Weights of a small image classifier.
Model: 12M parameters, 48-pixel images, moe top_k, patch size [8, 8], layers 8.
Training: muon at rate 0.003, 14500 steps, held-out accuracy 87%.
Data: trained on telescope images of galaxies (Galaxy Zoo DECaLS), 42.0 epochs.
Rows from block 5 of a small image classifier, named by matrix and row number. Rows with one number within an expert belong to one neuron, the router's apart. Each number is 128 + 32 x the weight over its row's rms, rounded and kept within 0 to 255. All counts start at 0. After the name is the row's rms in percent of the matrix's.
After each expert's rows are labels from the 100 images, of 14976, where the router gives the expert most weight on average: "responds to" is what is common among them. Only what is clearly more common there than usual is listed. The data: telescope images of galaxies (Galaxy Zoo DECaLS). In brackets: how many of the 100, against the usual share in percent.
# router: router (model.blocks.5.mlp.router.weight, 16x256, trained with AdamW), inputs 0-127
# gate: expert gate (model.blocks.5.mlp.gate, 16x128x256), inputs 0-127
# up: expert up (model.blocks.5.mlp.up, 16x128x256), inputs 0-127
# down: expert down (model.blocks.5.mlp.down, 16x256x128, transposed), outputs 0-127

# expert 15
router.15 108 [109 176 147 164 153 172 120 147 165 131 125 153 156 138  73 116 184 135 111 144 151 144 122 179  78 123  87 129 170 103 102 113 173 106 128 123 120 188  96 127 118 154 133 106 195 106 122 190 150 139 167 138 172 139 106 115 152 147  81 119  95 100 158 122 159 132 149 148 129  56 136 127 210  75 173 160  63  55  86 157 148 156 144 123 132 123 129 131 160 154  82 107 127 193 159 150  94 190 140 150  90 117 162 161 165  90 176 125 167 153 156  48 120  90 137 111 129 147 138 104 108  86 114 139 121 154  90  90]
gate.2 096 [176 131 105 108 115 141 160 176 113 129  76 118  75 192 122 122 174 163 117 140 141  85 161 174  96 109 167 131 111 103 103 143 143 115 142 142 128  82 107  97  95 115 107 153 153 131  95 180 143 120 133 101 134 106 152 133 117 171 187 118 163 130 124 124 153 196 102 153 105  62 147 107 104  84 127 151 105  96 106 161 109 119 110 176 120 228 140 111 109 140 143 131 151 117 116 182 140 188 126 181 162 180 139  79 142  61 160  62 133 145  73 129 167 175 118 113 166 114 130 160 105 130 124 128 100 137 132 104]
up.2 110 [ 71 101 178 166  99 140  51 151 131 141 124 118  99 165 107  97 111 170 118 149 154 138 162  66 130 138  81 115 184 114 123 129 202 160 122 129  99 118  99 120  91  84 106 176 124  94 132 147 134 122 140 160 167 108 101 110 119 104 153  78 123 128 109 142 182 156 152 189 155 157 130 136 136 154  96 128 121 127 132 125 214 137 158  73 120 177 124 136 150 146 141  94 106 181  96  96  79  78 132 140  75 168 164 142  99 155 162 118 157  94 116 121  90  85 129  84  79  64 134  42 203  97 181 109 104  61 148 166]
down.2 102 [ 50 105 119 132 106  40 105  86 151 132 186  89 133 177 130 132  93 175 101  73  95 182 110 104 166 108 187 112  97 138 115 171  95 168 106 149 170 130 126 106 150 105 155 140  96 142 105 117 147 131 186 132 137 132 163 181 134 111 130 163 200 110 160  95  99 220 146 144 136  97 146 153  73  79  84 127 161 132  89 132 157  82 147 140 154 120 166 109  93 161 138 101 115 100 110 171 142 119 137  94 139 162 116 137  86  78 145 132  92 110 178 147 148 140 149 181 141 101  78 112 166 120 102 122 145  92 103 138]
gate.3 095 [ 93 157  83  71 141 131 136 164 128 142 112 148 156  93 137  93 123 113 181 152 170 161 131 159 114 124 145 121 193 141 152 168 197 131  96 126 135 123 161  66 148 125 112  86  59 132 151  98 138 156 181 123 105  99  98 126 109 121 142 115 128 123 144 154 149 145  87 131 127  97 136 153 118 158  62 156  97 110 107  99 138 118  61 147 119 126 161 106 182 167 186 101 100  63 162 122 145 137 133 140 152  81 104  87 184 143 137 115 126 152 146 184 129 124 136 129 107 108 113 154 122 104 129 121 151 171  87  72]
up.3 101 [ 63 172  44 129 124 123 159 124  76 157 173 128 124 123 131 115 138 103 148 122 130 127  85 120 110 148 117  90  93 151 112  73 159 123 117  84 149 183 122 126  85 103 125 188 140 131  84 126 150 104 153 125  97 118 145 125 102 130 166  92 178 104 188 109  78  98 150 113 108 132 135 133  94  27  95 137 168 139 148  81  70 126  85 100 115 116 137 167 161 155 135 201 168 113 109 131  64 101 152 140 151  86 122 124 149 106 194 179 161  98  59 162  73  82 142 133 182 146 119 117 120 152 167 131 156 145 132 153]
down.3 103 [141 125 136 166 158 138 151 138 183 111 156  88  73  94 182 104  90  93 139 150 187 136 113 155 161 131 103 132 156 121 150 161 134 113 150 117 132 158  99  82 102 103 161 173 174 130 147 147 143 127 164  93  97  98 155 122  78 150 214 108 152 166 117 142 116 151  66 104 140 135  95 116 192 139 113 165 177 160 158 166 163 116  84 106 144 117 114 167 139 145  78 158 143 177 113 148 125 144  99 102 104 133 126  98 120 131 103 128 116 207 124  65 130 102  83  98  67  96 174 182 160  85 114 132  98 147 114 149]
responds to: shape: featured or disk (63 vs 30.4); edge-on disk: no (59 vs 24.7); spiral arms: yes (40 vs 18.8)

# expert 3
router.3 098 [134 128 163 113 134 143 120 135 182 169  88  99 122  95  97 140 147 115 117  96  70 160 141 111 173 125 108 116 106 103 133  64 155 152 147  82 116 108 101 120 162 129 125  67 135 138 158 159 156 153 137 137 164  99  60 122 194  96 194 111  94 105 163 111 121 138 104 140 102  95 165 159 107 168  98 153 127 102 131 153 127 146 124 110 115 154 125 143 132 158 139 100 148 117 143 151 125  91 131 149 178 110  87 141  73 167  62  74 140 120 151  86 181 126 144 139 154  82 169 152 147 116 122 101 133  73 157 109]
gate.2 093 [ 87 150 106  61 148 136 203 106 129 123 100 134 186 157 137 179  61 103 111 110 122  70 165 146 176 142  41  86 117 129  90 137 180 122 148 166 123 111 100 168 174 144 135 101 175 104 132 120 170 110 122 126 163 146 108 108 151 140  99  74 107 124 157 133  98  91 125 180 148 104 129 121  79 117 163 143 167 128 120 123  88 150 124 158 121  82 120  92  59 113 138 177 157 163  59 115 118  89  82 142 119 162  77  91 148 112 125 102 139 129 117 119 165 109 174 109 155 135 175  67 140 105 131 138 141 125 119 104]
up.2 101 [125 130  89 101 111 174 159  84 147  64  89 132 127 152  67 127 136 153 184 157 145 155 103 139 140 103 158 169 201 111 127 101 133 129 103 143 106 111 114  84 126 131 165  70 138 139 147 126 111 192 141  86 160 132  74 139 131  69 154 134  75 161 150 134 123 115  96 135 128 179  54 134  82 163  39 147 106  88  99 149 121 102 123 122 143 125  89 186 136 129  88 159 124 152 174 118  92 125 105 100 124  89 114 116 133 129 190  83  78 167 103 165  86 129 149 128 162 126 172  89 100  95 183 137 146 142 117 166]
down.2 104 [ 89 143 165 109 150 108 123 103 155 139  69 141 107 138  85 140 123  85  86 101 152 153 155 134  54 102 113  85 120 105  67  88 173  92 111 114 104  99  88 157 144 138 130 134 171 160 151 112 118 144 158 102 156 179 105  75 168 172 118 119 138 102 109 124 105 166 116 101 125 166 100 141 103 116 106 106 187 108 118 119  98 111 199 129 114  72 107 123 121  97 140  80 164  98 114 160  78 167 135 151 156  83 121 202  66 124 156 114 107 123 130 128 193 203 112 162 160 170 117 181 164 160  97 170 148 124 127 132]
gate.3 100 [126 151  98  12  93 121 158 112 133  63 155 124  94 181 197 129 136 123 147  75 159 143 125 115 170 136 131 133 162  95 163 181 155 134 150 133 108  95 105  96 133 173 135 134 166 112 154 115 117  94 127  89 163 203 127 103  76  95 130  91 146 125 126 138  83  96 141 118 103 174  95 197 140  56 103 117 103 116 119 131 163  94 117 115 118  98 105 175 161  73 118 183 132 125 129 107 106 164  99 156  99 102 172 155 103 103 161 143 150 151 166 137 115 129 122 146 102  70 199 123 155 181 143  46 157 137  54 106]
up.3 102 [ 86 136 121 124 106  95 110 136 136 147 103  96 113 170  77  95 157 128 120 116 110 177 132 193  83 124  76 137 112 190  73 101 172 159  58 152  83 169 121 129 152 156 147 116 165 159  97 101 151  63  97 147 227 118  97 111 112  97 154 113 133  80 152 137 193 119 167 115 173  84 192  60 129 176 160 144 131 122 111  81 188  98 103 131  48 119 119 132 158 154 158 134 129 141 149 142 175 145 116 137 189 118 133 109 139 160 114 147 153 121 111 161  95 132 156 117 147 159  95 140 134 113 136 108 155 103 139 115]
down.3 105 [172 146  85 164  99  39  56 150 118  83 156 160 124 128 157  66 123  97 139  89 136 137 119 146  63  58 124 131 120 120 146 174 201  95 174  76 103  87  89 144 144  73 129 161 103 215 104 111 147 128 116 103 178 131 134  98 123  76 135 109  89 125 113 169 110 134 112 149 150 117 106 146 133 151 148  75 124 179  56 154  99  98  97 138  77 118 169 102  93  45 112 102  98 143 142  86 202 119 150 145 107 155  81  79 133 150  98 128 114 121 166 146 151 136 142 101 129 136 161  69 131 108 145 168 165 122 186 179]
responds to: bar: no (32 vs 12.9)

# expert 10
router.10 093 [121 128 145  99 112 138 119  93 167  93 173 143 155 118 119 109 120 144 132 103 149 147  44  92 128 133  96 193 141 132 112 149 186 103  65  77 107 207 162 128 132  99 143 146 162 155 178 164  73 119 101 167 134 140 104 173 141  97 103  66 142  86 121 127 116 142 147 120 145 141 179  96 150 149  77 146 115 127 108 217 216  82 174  98 110 151 140 105  63 110  95  67 124 168 131 171 148 135 143 160 147  81 139 159  76 154 207 124 114 129 145  87 221 110  97 122 151  98 108 183 180 103 124 130  93  91 122 125]
gate.2 099 [158 129 155  99 209 139 115  80 120 108  83 134  97 103 177 101 163 127 130 139 120  89 171 172 193 195 169 129  82 115 109 152  87 159 101  83 138 136 106 176 130 122 154 107 135  85 121 100 131 157 164 162 101 153 108 133  53 115 148 114 168 116 105 113 122 131 117 136 137 125 116 174 107  81 114 145  98 134 153 106 145 128 140 126  92 175  90 153 153  96 158 159 137 170 115 100 101 136  75 117 115 122 163 122 135 143 135 177 186 116 113 166  87 165  64 160  71 129  90 116 134 115 188  57 170 111 146  51]
up.2 095 [ 91 112  97 162 149 118  85 172 152 101  77 102 114 155 108 131 136  96 149 112 123  72 155 183  94 119 127 181 145 157 115 127 145 168 107 122 108 123 178 116 134 167 151 111 142 109 171  65 132 117 111 168 191 165  73 129 109  97 126 135 168 126  99 150 111 124  25  89 117  99 135  77 209  89 114  45 121  71 116 119  64 177 136 155 120 147  93 111 173 158 135  53 123 209 107 119 160  94 113 137 102 140 189 165  96 131 134 122 168 120 179 127 194 118 129 128 135 121 182 148 166  92  80 114 137 184 125  51]
down.2 096 [ 83 115 137  49 118 141 179 130 119 147 173 119  72 126 103 124 162 130 102 125 174 113 134  63  93 125 176 117 143 140 121 184 124 128 107 139 166 185 126 116  78 122 100  95 121 129  96 102 128 159 111  86 136 130 149 136 114 110 111 179 132 118 101  92 145 106 114 114 139 134 125  72 132 100  80 115 146 152 166 157 115 140  84  81 110 156 189 142 106 115 151  97 140 202 106 125 167 106 151 130 127 153  81 143 111 150 158 134 132 122 107 106 176  56 143 145 119 131  84 178 178  90 158 122 112 110 154  90]
gate.3 106 [121 118  94 106  85  87 102 172 132  96 146 134 180 200 141  79 183 100 115  97 101  80 117  79  81 143 143 120 112  53 117  70 168 116 100 109 151 115  71 140 180 112 105 186 125  68 164 129 146 143 144 163 178 177  97 160 133 109 106 157 171 119 126 109 106  96  76 109 140  95 137 129 146 178 132 101 154 187 103 125 152 105 197 103 124 107 110 107 229 114 102 132  89 125 154 138 158 143 138  96 110 117 150 223 115  79 167 157 129 120 124 154 116 104 171 126 122 144 175 148 117 127 142 169  98 117  95 112]
up.3 112 [140 131 131  86  88 169 134 135 124 136 137 161  61 133 145 104 142 124 120  95 129  83 115  71 166 144 142 117 122 171 167  69 182  93  98 179 181 115 155 130 112 148 138 142  69 100 132 107  98 198 166 119  94 168 145 117  81 116 149  71  75  84 181 164 124  61 138 121 169 108 131 127 124 152 111  99 168 120 130 107 106 123 134 174  80 113  81 108 110 221 115 119  98 124 144 163 144 147  70 186 110 106 117  56 104 100 110 156 192 138 100 123 155 148 158 127 125 117 175 201 143 158 147 173 127 121 132  96]
down.3 095 [148 181 111  85 146 128 188 146  90 142 119  87 118 176 114 190  53 122 116 191 100 148 144 201 121 169 151 124 148 113 110 149 174 170 191 142 111 147 114 142 101 147 122 118 114 123  96 150 154 101 140 154  92 160 103 152 134 116  70 156 167  91 111 151  92 120 175 171 161 120  91  83 147 126 133 122  73 123 157 185 128  61 157 126 153 131 106 126 157  38 113 123  44 141 122 184 110 161 147 106 174  67 128 107 168 134 144 170 116  87 156 134 101 116 162 141  65 104 133 158 126 150 135 155 118 141 120  70]
responds to: shape: featured or disk (73 vs 30.4); edge-on disk: no (69 vs 24.7); spiral arms: yes (50 vs 18.8)

# expert 4
router.4 097 [129 158 117  82 102 179  95 106 169 167 138 119 125 171 126 107 134 109 123 123 159 168 156 158 120 115 135 120 143 130 114 108 121 154 153 139 152 134 165 128 114 135 225 152 164 134 144 144  88 126 122 157 147  91 112 134 101 123  80 130  71  97  98 178 113 132 157 139 118 109 148 131 144 126 126 148  99 159 128 143 157 161 129 130 155 174 113  85 132 100 125 153 130  86 130 167 160 149 201 123 174 114 162 161 170 107 104 193 167 132 120 148 159 146 162  98  85 133  71 157 141 113 148 134  74 173  47 122]
gate.2 096 [165 172 113  36 152 162 144 122 102 161 128 148 110 135 189  89  55 109 119 106 143 187 140 110 185 110 220 126 124 146 110 150 131  89 117 125 190 105 166 112 133  95 129 138 140 155 179  96 171 114 136 149  94  59 145 135 145 153 149  59 106 143  51 124 137 106 128 107 172 166  67 140 133 147 123 176 159 106 188 100 115 110 151 110 146  79  90 142  80 152 135 100 124 114 125 102 115  75 124 173 117  88 135 100  66 122 102  53 152 147 120  87 173 112 146 153  81 149 136 133 135 180 106 172 184 117  70 130]
up.2 102 [140 121 139 128 162  71 135 120 107 126 100 167 139  92  96 117 115 107 159 139 121 146  91 132 164 138 107 161 114 189 166 103 118 120 144 123 152 116  88 160 119 116 118 105 160  86  94 114 140  64 118 150 149  44 162 131 148 156 151  61 137 162 114  91 116 181 193 102 187 135 100  93 112 172 212 179 114 162 107  85 141 111 136 133  94 105 192 146 141 174 118 195 156 154 102 166 143 137 198 141  86 124  31 137  79 135 123 126 117 104  58 158 161 136 172  94 144 101 111 120 126 101  88  92 103 119 132 112]
down.2 098 [128 179 163 128 121 102 103 127 134 134 111  98 180 175 149 144  92 128 137 144 146 136 144 171  72  87  98 137 161 110  62 133 152 129 118 177 147 125 108 121 129 148 144 116 169 150 114 140 173 102 179 154 143 157 142 118 106 165 154 156 111 150 172 139 128 140 112 109 139  61 161  80  81 101 174 154 125 144 113 134 131  91 164 137  92 130 116 169  95 131 126 180 110 109 112 160  88 111 134 106 134 147 154 200 108 163 103  93 184 110 174 127 162  89 112 175 117  74 165 142  70 133  98 122 128 105  68  82]
gate.3 099 [145 159 163 129 101 110 222 128 112 129 148 106 139 109 123  68 132 139 129 131 155  45 128 171  93 162 156 137 110 136  95 162 136  91  97 115 138  89 152 171 175 182 115 120 119 110 151  79 126 138 117 117 113 148 126 149 127 134 159 189  88 129 143 136  88 122  97  97 102 116 148  99 140 120 123 124  92 122 166 149 168 169  92 152 116 128  95  79  14 129  82 145 104 144 117 111 107  68  81 108 126 167 165 120  78 157 144 155 123  95 120 133 114  78 107 172 133 114 111 113 155 140 122 165 163 124 113 113]
up.3 101 [136 162 144 162 150 110 134 121 179 156 125 149 160  79 133  71  92 123 104  94 180 169 107  82  95 106 162 165 123 129  49 175 108 124 167  98 118 125 134 124 144 127  99 154 175  90 156 112 143 100 129 166 153  98 124  86 171 143  94 162 144 144 141 147  99 113 172 134 109 186 139 160 144 101 142  69 130 131 101 105 205 129  95 130  96 158 158 165 139 128 104  71 110 109 121  88 162  81 146  49 153 104  45 120 113 137  74 165 121 199  96 164 150  84 116 144 124 150 100 174 101 184 142 154 155 169 161  82]
down.3 096 [113 161 100 121  99  60 166 149 101 129 104  90 132  67 100  47 133  90  96 175 125 135 150 108  91 113 198 108 128 138  81 148 119 129 127 216 117 166 168  55 129 127  79 124 109 131 180 136 124 109  98 111 166  78 115  49 123 116 129 170 137 135  96 180  95 126 158 149 128 118 135 146 160 117 140 197 118 155 133 163 148  90  98 141 109 145 138 112 153 223  79 125 189 105  78  75 127 139 169 103 168 142 127 151 111 164 146 179 115 159 170 139 151 138 104 153 134 103 149 106 163 152  82 101 161 191 138 113]
responds to: roundness: cigar-shaped (26 vs 8.1)

# expert 6
router.6 087 [147 198 107 207 142 178  90 116 223 144 134 147 164 190 129 132 175 171  82 102 107 118 132 117  96 136 146 110 137 174  98 139 147  84 178  56 138  98 171 134 135 141 145 128  99 139 157 116 114 145 120 130 118  67 109 155 144 106 162 148 122 164 155 147 113 137 143 117 139 150 174  61 135 156 114 129 160 125 139 147 141 140  88  79  74 178 120  86 168  76  86 125 131 181 124 163 142 106 117 129 149 173 165 125 119  98 149 137 169 154 109 187 161 195 158 161 128 123 135 156 104 132 195 127 139 128 106 130]
gate.2 101 [106 136 128  88 166  67  83 133  79 111 145 111 132 141 179 124 150 124 137 105 109  78 101 133 161 120  99 180 104 169 101  73 116 164 133  88 145 143 152  96 135 190  95 147  91 160 149 129 180 149 115  75 110 137 154  90 130 152  96 117 163 121 192 142 158 114 168 120 133  96 128 133 107 168  83 109 125 169 125 114 109 179 122 143 184  64 127 147  77 193 141 120 132 127 142 118 105 140 152 108 114 137 155 110  83 152 135  87 141 158 119  92 179 188 125 164  79 132 170 185 151 139 133 156 111 180 175 110]
up.2 099 [162 128 149 127 124 120 167  96 182 152 153  96  75  85  78 117  46 110  99 141 164 103 118 185 135 160 139 159 144  63 131 125 158 141 150  84 156 140 116  82 123 109 131  94 120 106 147 152 142 153 167 107 136 131 148 167 116 134 136 150 118 146 161 143  93 193 145 142 179 154 121 101 143 110 169  80 121 102 134 127 120  91 158 159  86 113 130 129 164 105 162 100 157 138 103  94 107 123 190 127  70 174 137 131  69 109 138  93 157 134 119 131 155 175  99 144 131 112 138  68 131 134 121  72 134 111 185 119]
down.2 089 [115 128 120 156 119 135  77 142 139 145 102 150 178 120  91 149 166 132 109 168 139  73 157  54  96 164 134  96 197 157 106 133 130 131 159 174 161 192  70 127 133  62 151 154 154 104  63  69 127 129 147 115 114 125 110  99 140 162  59 156 165 152 136  85 155 196 154 150  94 123 153  79 104 153 122 155  96  55 116 163 140 168 199 123 133 105 176 182 100  75 150  79  84 135  99 115 154  69 173 165 109 146 128 135 185 119 146 102 124 102 133 104 141  91 138  81 156 168 109 181 108 169 132 111 182  67  91 124]
gate.3 102 [ 93  91 153 168 138 149 164 118 115 186 107  83 124  87 134 111 207  99 120 119 160 154 102 122  92 143 127 134 135 117 144  89  68 119 139 136 117 187 151 175 151 142 151 121  86 173 171 177 123 131  96 133 114 110 158 110 122 124 140 130 123 174  76 186  92 111  84 127 122 109 120 131 119 214 116 161 108  85  93 119 134 143  83 146 119 106 123 123  98 132  69 166 145 115  51 176 132 101 105 110 141 100 106  92 150 146 142 124 116 148 135  74 117 179 147 140 125 149 165 155 106 159 142 168  70 144 172 127]
up.3 108 [146 153 157  88 197 128 131 137  98 179  77  19 145 158 113  76 105 124  78 116 133 109 111  78 140  72 127 176 157  85 150  96 101 133 157 134 131 158 154 136  90 109  90 115 103  65 119 175 147 156 147 131 155 114  83 164 122 135  79  98 126 158 132  99 158 119 137  77 139 108 100 168 139 109 133 104 146  90 137 119 107  47 154 118  89 108 116 127 112 137 151  97  92 151 106  76 122 111 151 133 155  96 138 102 206 167 123  98  72 160 126 183 122  83 127  93 108 114  64 155 138 128 136 157 199 128 134  83]
down.3 094 [120 128  77 104 159 114 188 150 115 126  99 116 185  87 107 133  88 127 147 158 101 103 113 116 129  82 146 148 168  97 174 142 138 159 140 102 132 150 119 141 164 100  92  92 166 139  84 134 102 113 137 101 165 115 104  76  85 134 129 185 104  82 128  82  68 121 170  88 152 101 132 109 101 155 103 187 108 119  74 151 148 151 156 116 142 155 182 127 113 120  68  74 107  76  85 103 107 128 121 118 120 138  72  95 143 187  80 130 120 115 132 107 107 126 140  70 166 152 120 103 121  89 171 108 156 122 178 134]
responds to: shape: featured or disk (64 vs 30.4); spiral arms: yes (40 vs 18.8)

# expert 12
router.12 102 [127 132 131 157 139 146  90  91 207  88 113 112  73 158 132  61 134  78  99 110 141 164 139 112 170  91 125  99 136 101 127 135 109 148 116 110 124 128 149 162 156 122 131 230 107  93 123 145 135 104  97 118 179  96 183 222 161 120 101 138 120 113  97 121 134 149 109 114  95 120 186  86 175 156 145 147 130 138 103 135 140 195 136 165 141 181 145  84 158 105  73 101 146 208 128 117 114 122 134 171 145 119 152 118 125  89 129 128 112 137 102 113 187 136 109 150 105 111 105 133 132  92 115 106  26  77  96 105]
gate.2 106 [144 114 148  63  89 105 203  84 110 144 158 144  91  71 149 161 157 129 114 152  86 123 156 173 108 150 117 117 124 104 144 107 138  97 157 161  71 108 139 103 119 146  84 105 208 134 158 165 198 124 122 127 132 167 150 220 143  90 162 117 121 106 130 119 128 146 159 143  76 113 118  97 160 207 110 136 106  80 162 115  62  88 190 109 137 122 135 128 162 102 103 115 113  81 183 152 131 142 142  36 105 115 109 131 171 187 144 139 101 123 157 110 183 123 131 125 162 110 103 140 114 133 204 100  77 168  76 139]
up.2 098 [133 137 134 112  99  91 130 118 158 130 171 118 108 195 139  92 122 121 131 163 178 164 115 112 123  91 154 152 181 146 108 133 130 143 118 106 104 147 116 111  99 148 131 117 159 158  85 135  80 135 131 155 116 128 120 178  94 132 187 137 186 114 174 122  98 119 149 134 116  80 109 142 141 118 124 143 110 127 182  98 175 100 206 113 163 139 179 164 170 152 191 144 169  80  93 182 121 118 118 132  81 150  57 138 176 159 112 171 139  66 148 150  91 175  84 155  32 106 118 183 129  80  68  88 184 169 169 112]
down.2 107 [119 145 127  91  80 118 129 150 138  98 150 131 131 144 149  61  98 124 175 108 154 118  58  87 175 109 139 133 109 103 141  90  84 106  79 147 104 133 159 109 146 139 127  80 158 129 122  83 168 143 173 160 128 170 103 116 114 253 149 230 100 174 119  99 178 124 157  94 122  79 131 112  87 169 120 126 138  87 105 168  97 111 135 155  72 128 164 162 124 177 159 124  91 159 140 170 134  96 172 100 140  66 119  93 118 162 165 140  93 149 141  86  94 147  87 153 111 199 116 151 106 144 145 140 130 142  70 122]
gate.3 097 [145 117 147 107 133 158 151 125 172 151 199 137 143 212 178 149 121 179 114 153 157 113 129 114 165 141 120 137 131 103 135 126 154 100 136 153 134 100  92 176 121 157  95  82 131 124 120 145  76 172  62 123 129 149 162 131 174 110  93 124 153 160 190 140 120  96  98 122 163 137  75 181  63 142 146 111  71 109 105 175 140 124 105 145  99 166 156 132 137  96 134 140 106 151 104 196 138 143 126  90 115  48 133 140 132 158 107 193 109 133 122 160  93  66 134 114 159 115 105  88 166 155 144  87 137 116 131  23]
up.3 102 [119  73  88 121  65 147 131  79  83 150 142 199  99 141 162 127  95 183 111 152 108  92 142 120 168 102 148 152  96 150  99 155 132 117 149 127  82 143 101 126 125  78 117 110 104 119 101 171  86 146 123 107 103 171 134 102 161 102 161 109 169 145 142  70 116 139 110 134 106  98 135 122 101 100 124 136 185 101 144 159 167 167  95 119 118  68 104  91  87 120 119 128 121 110 173 139 189 141  97 164  55 147 115 104 128 127 109 101 151 181 147 113  94 169 164 122 118  93  80 105 142 138  96  98 136  75 133  99]
down.3 094 [134  99 165 135 161 130 123  91 135 111 173 110  78 136 128 116 125 154 170 195 164 170  93 143 142  78 114 140 171 180 134 141 140 107 111 158  90 107 133  95 122  96 143 123 110 124 142  91 109  96 100  87 130 133 123 165  98 111  97 112 103 141 148  79 106  79 184 152 153 141  80 165 148 142 106  76 144 119  93 133  84 111 123  57  56 144 113  92 145 135 169 141  95  92 210 133 119 127 151 155 113  24 139 107 111 163  83 174  97  88 144  81 111 196 160  85  66 150 144 151 177 131 105 101 107 143 181 151]
responds to: shape: featured or disk (79 vs 30.4); edge-on disk: no (64 vs 24.7); spiral arms: yes (59 vs 18.8)

# expert 0
router.0 110 [135 140 154 127 170 145 119 113 143 106 168 128 141  80 107 111 169  95 126 105 105 119  82 175  98 102 136 118 154 130 141 167 147  97 192  61 106 136 106 148 173 114 113 118 141 125 134 119 141 132  86  76  89 113  59 120 168  53 154 148 116 113 101 113 104  98 141 112 177 154 127 145 170 173 164 125 136  93 113 104 101 102 130  64 122 105 125 155 227  95 168 105 111 171  80 148 121 120 111 176 126 112 155  95 136 184 137 208 211 179 104  96 140 136 154 127 127 139 121 139 145 148 184 148 140 124 138 113]
gate.2 101 [102 123 142 107  87 172 127 109 100 103 162 135 138 188 150 115 114 163 125 140 107 107 141 100 161  91 132 106 134 112 156 139  90 126 106 166 105  83 166 163 108 133  94 169 185 151 160  95  96  74  68 166 143 144 115  84 118 146 119 189 110 120 110  87  81 155 173 118 149 151 168 141 153  57 112  93 135 113  48 155  91 183 109 128 122 194 131 111 102 130 113 166 167  71 124  72  94 109  68 100 127 113  19 104 129 167 159 102  94 118 134 110 108  85 135  80 134 155 138 109 146  79 157 165 128  90  57 118]
up.2 099 [ 82  66 100 105 126 175 164 116 142 122 146 104 162 153 147 153 121  51  93 185 152  96  88 197  99 141 142 124 115 148 136 145 134  80 182 139 161 174 132  93 113 110  68  80 130 146  61  85  73  83  35  66 159  95 144 163  83 148 145 123 135 151 109 138 109  81 138 168 189 179 130 171 106  93 143 103  98 152 102 145 127 116 140 160 153 114 115  99 105 143  98 121 120 122 123 137  73 124 124 137 150 173 109 125  97 140 105  90 148 154 103 130 155 119 108 118 113  85 159 127 151 169 111 112 121 112 150 131]
down.2 100 [174 126 112 104 127 152 201  93 132 127  86 196 160 125 138  90 145  88 183 107 140  73 126 210 144 164 135  98 121 136 167 154  89  51 107 139  78 126 161  94 180 120 120 159 128 154 162  97 109 179 111  88 121  98 151 139  72 156  97 151 129 156 158  99 134 104 121 144 131 187  97 136 103 118 142  80 152 124 102 119 181  81  96 162  98 169 140  64 149 184 151 145 114 171  99 153 168 140 175 177 154 133  97 108  77 148 146 162  42 140 101 124 159 120  96 121 176 102  85 185 107 148 132 125 104 174 170 117]
gate.3 099 [ 87 116  99  84  81 140 125  96 107 116  42 136 140 141  90 126 160  78 129  82 151  83 109 106 159 117 136  98  72  93 175 180 158 134 131 126 157 122  77  90  98 108 167 160 113 109 160 113 136 133 152 155 109 158 163  45 176 137 152 102 148 197  90 108  81 137 138 129  93 105 174 132  84 115 133 127 127  94 149 129  87 137 125 103 180 168 140 137 104 143  84 136  86 111 163 202 108 127 120  68 137 127  89 113 130  94 127 190  78 136 145 155 108 109 100 116 122 100 177 130  63 102 128 118 156 137 132 113]
up.3 103 [145 140 122 151 145 111 124 104 134 127 138 142 215 110  78 126 173 149 160  79 149 115 115 128 121 152 156  70 147  83 167  94 143 155 196 151 125 138 144  78 102 159 178  93  71 115 112 112 140 176 170 209 122 125 119 136 119 109 126 198  91 143 115  98 109 136 103 103 102 129 114 117 175  53 150 110 127 150 144 114 124 110 212  58 116 133 116 143  99  76 131 117 116 181 164 173 184 166 135  99 120 130 124 171 116  95  94 110 146  97 137 172 141 127 125 165 190 129 119 161 163 130 131 140 104  87  90 127]
down.3 105 [150 114  79  89 171 121 166 162  87 109 221  50  70 144  75 110  84 149 163 180 131  96 133 172 120 109 151 177 148 109 153 162 147 208 127 135 141 119 118 140 158 118 161 169 152  93 109  70  86 144 156  70 104 126 115 118 127  63 101 145 114  70 100 151 123  88 147 119 159 128 100 139  24 105 142 192  77 105 124 132 129  98  98 104 138 177 144 214 128  78 127 156 148 125 163 128 115 142 150 133 132 185 127 182 142 136 127 169 135  95  98 135  88 117 198 146 131 124 164 140 160  93 180  59 140 134  85 113]
responds to: shape: featured or disk (60 vs 30.4); edge-on disk: no (53 vs 24.7); bar: no (36 vs 12.9)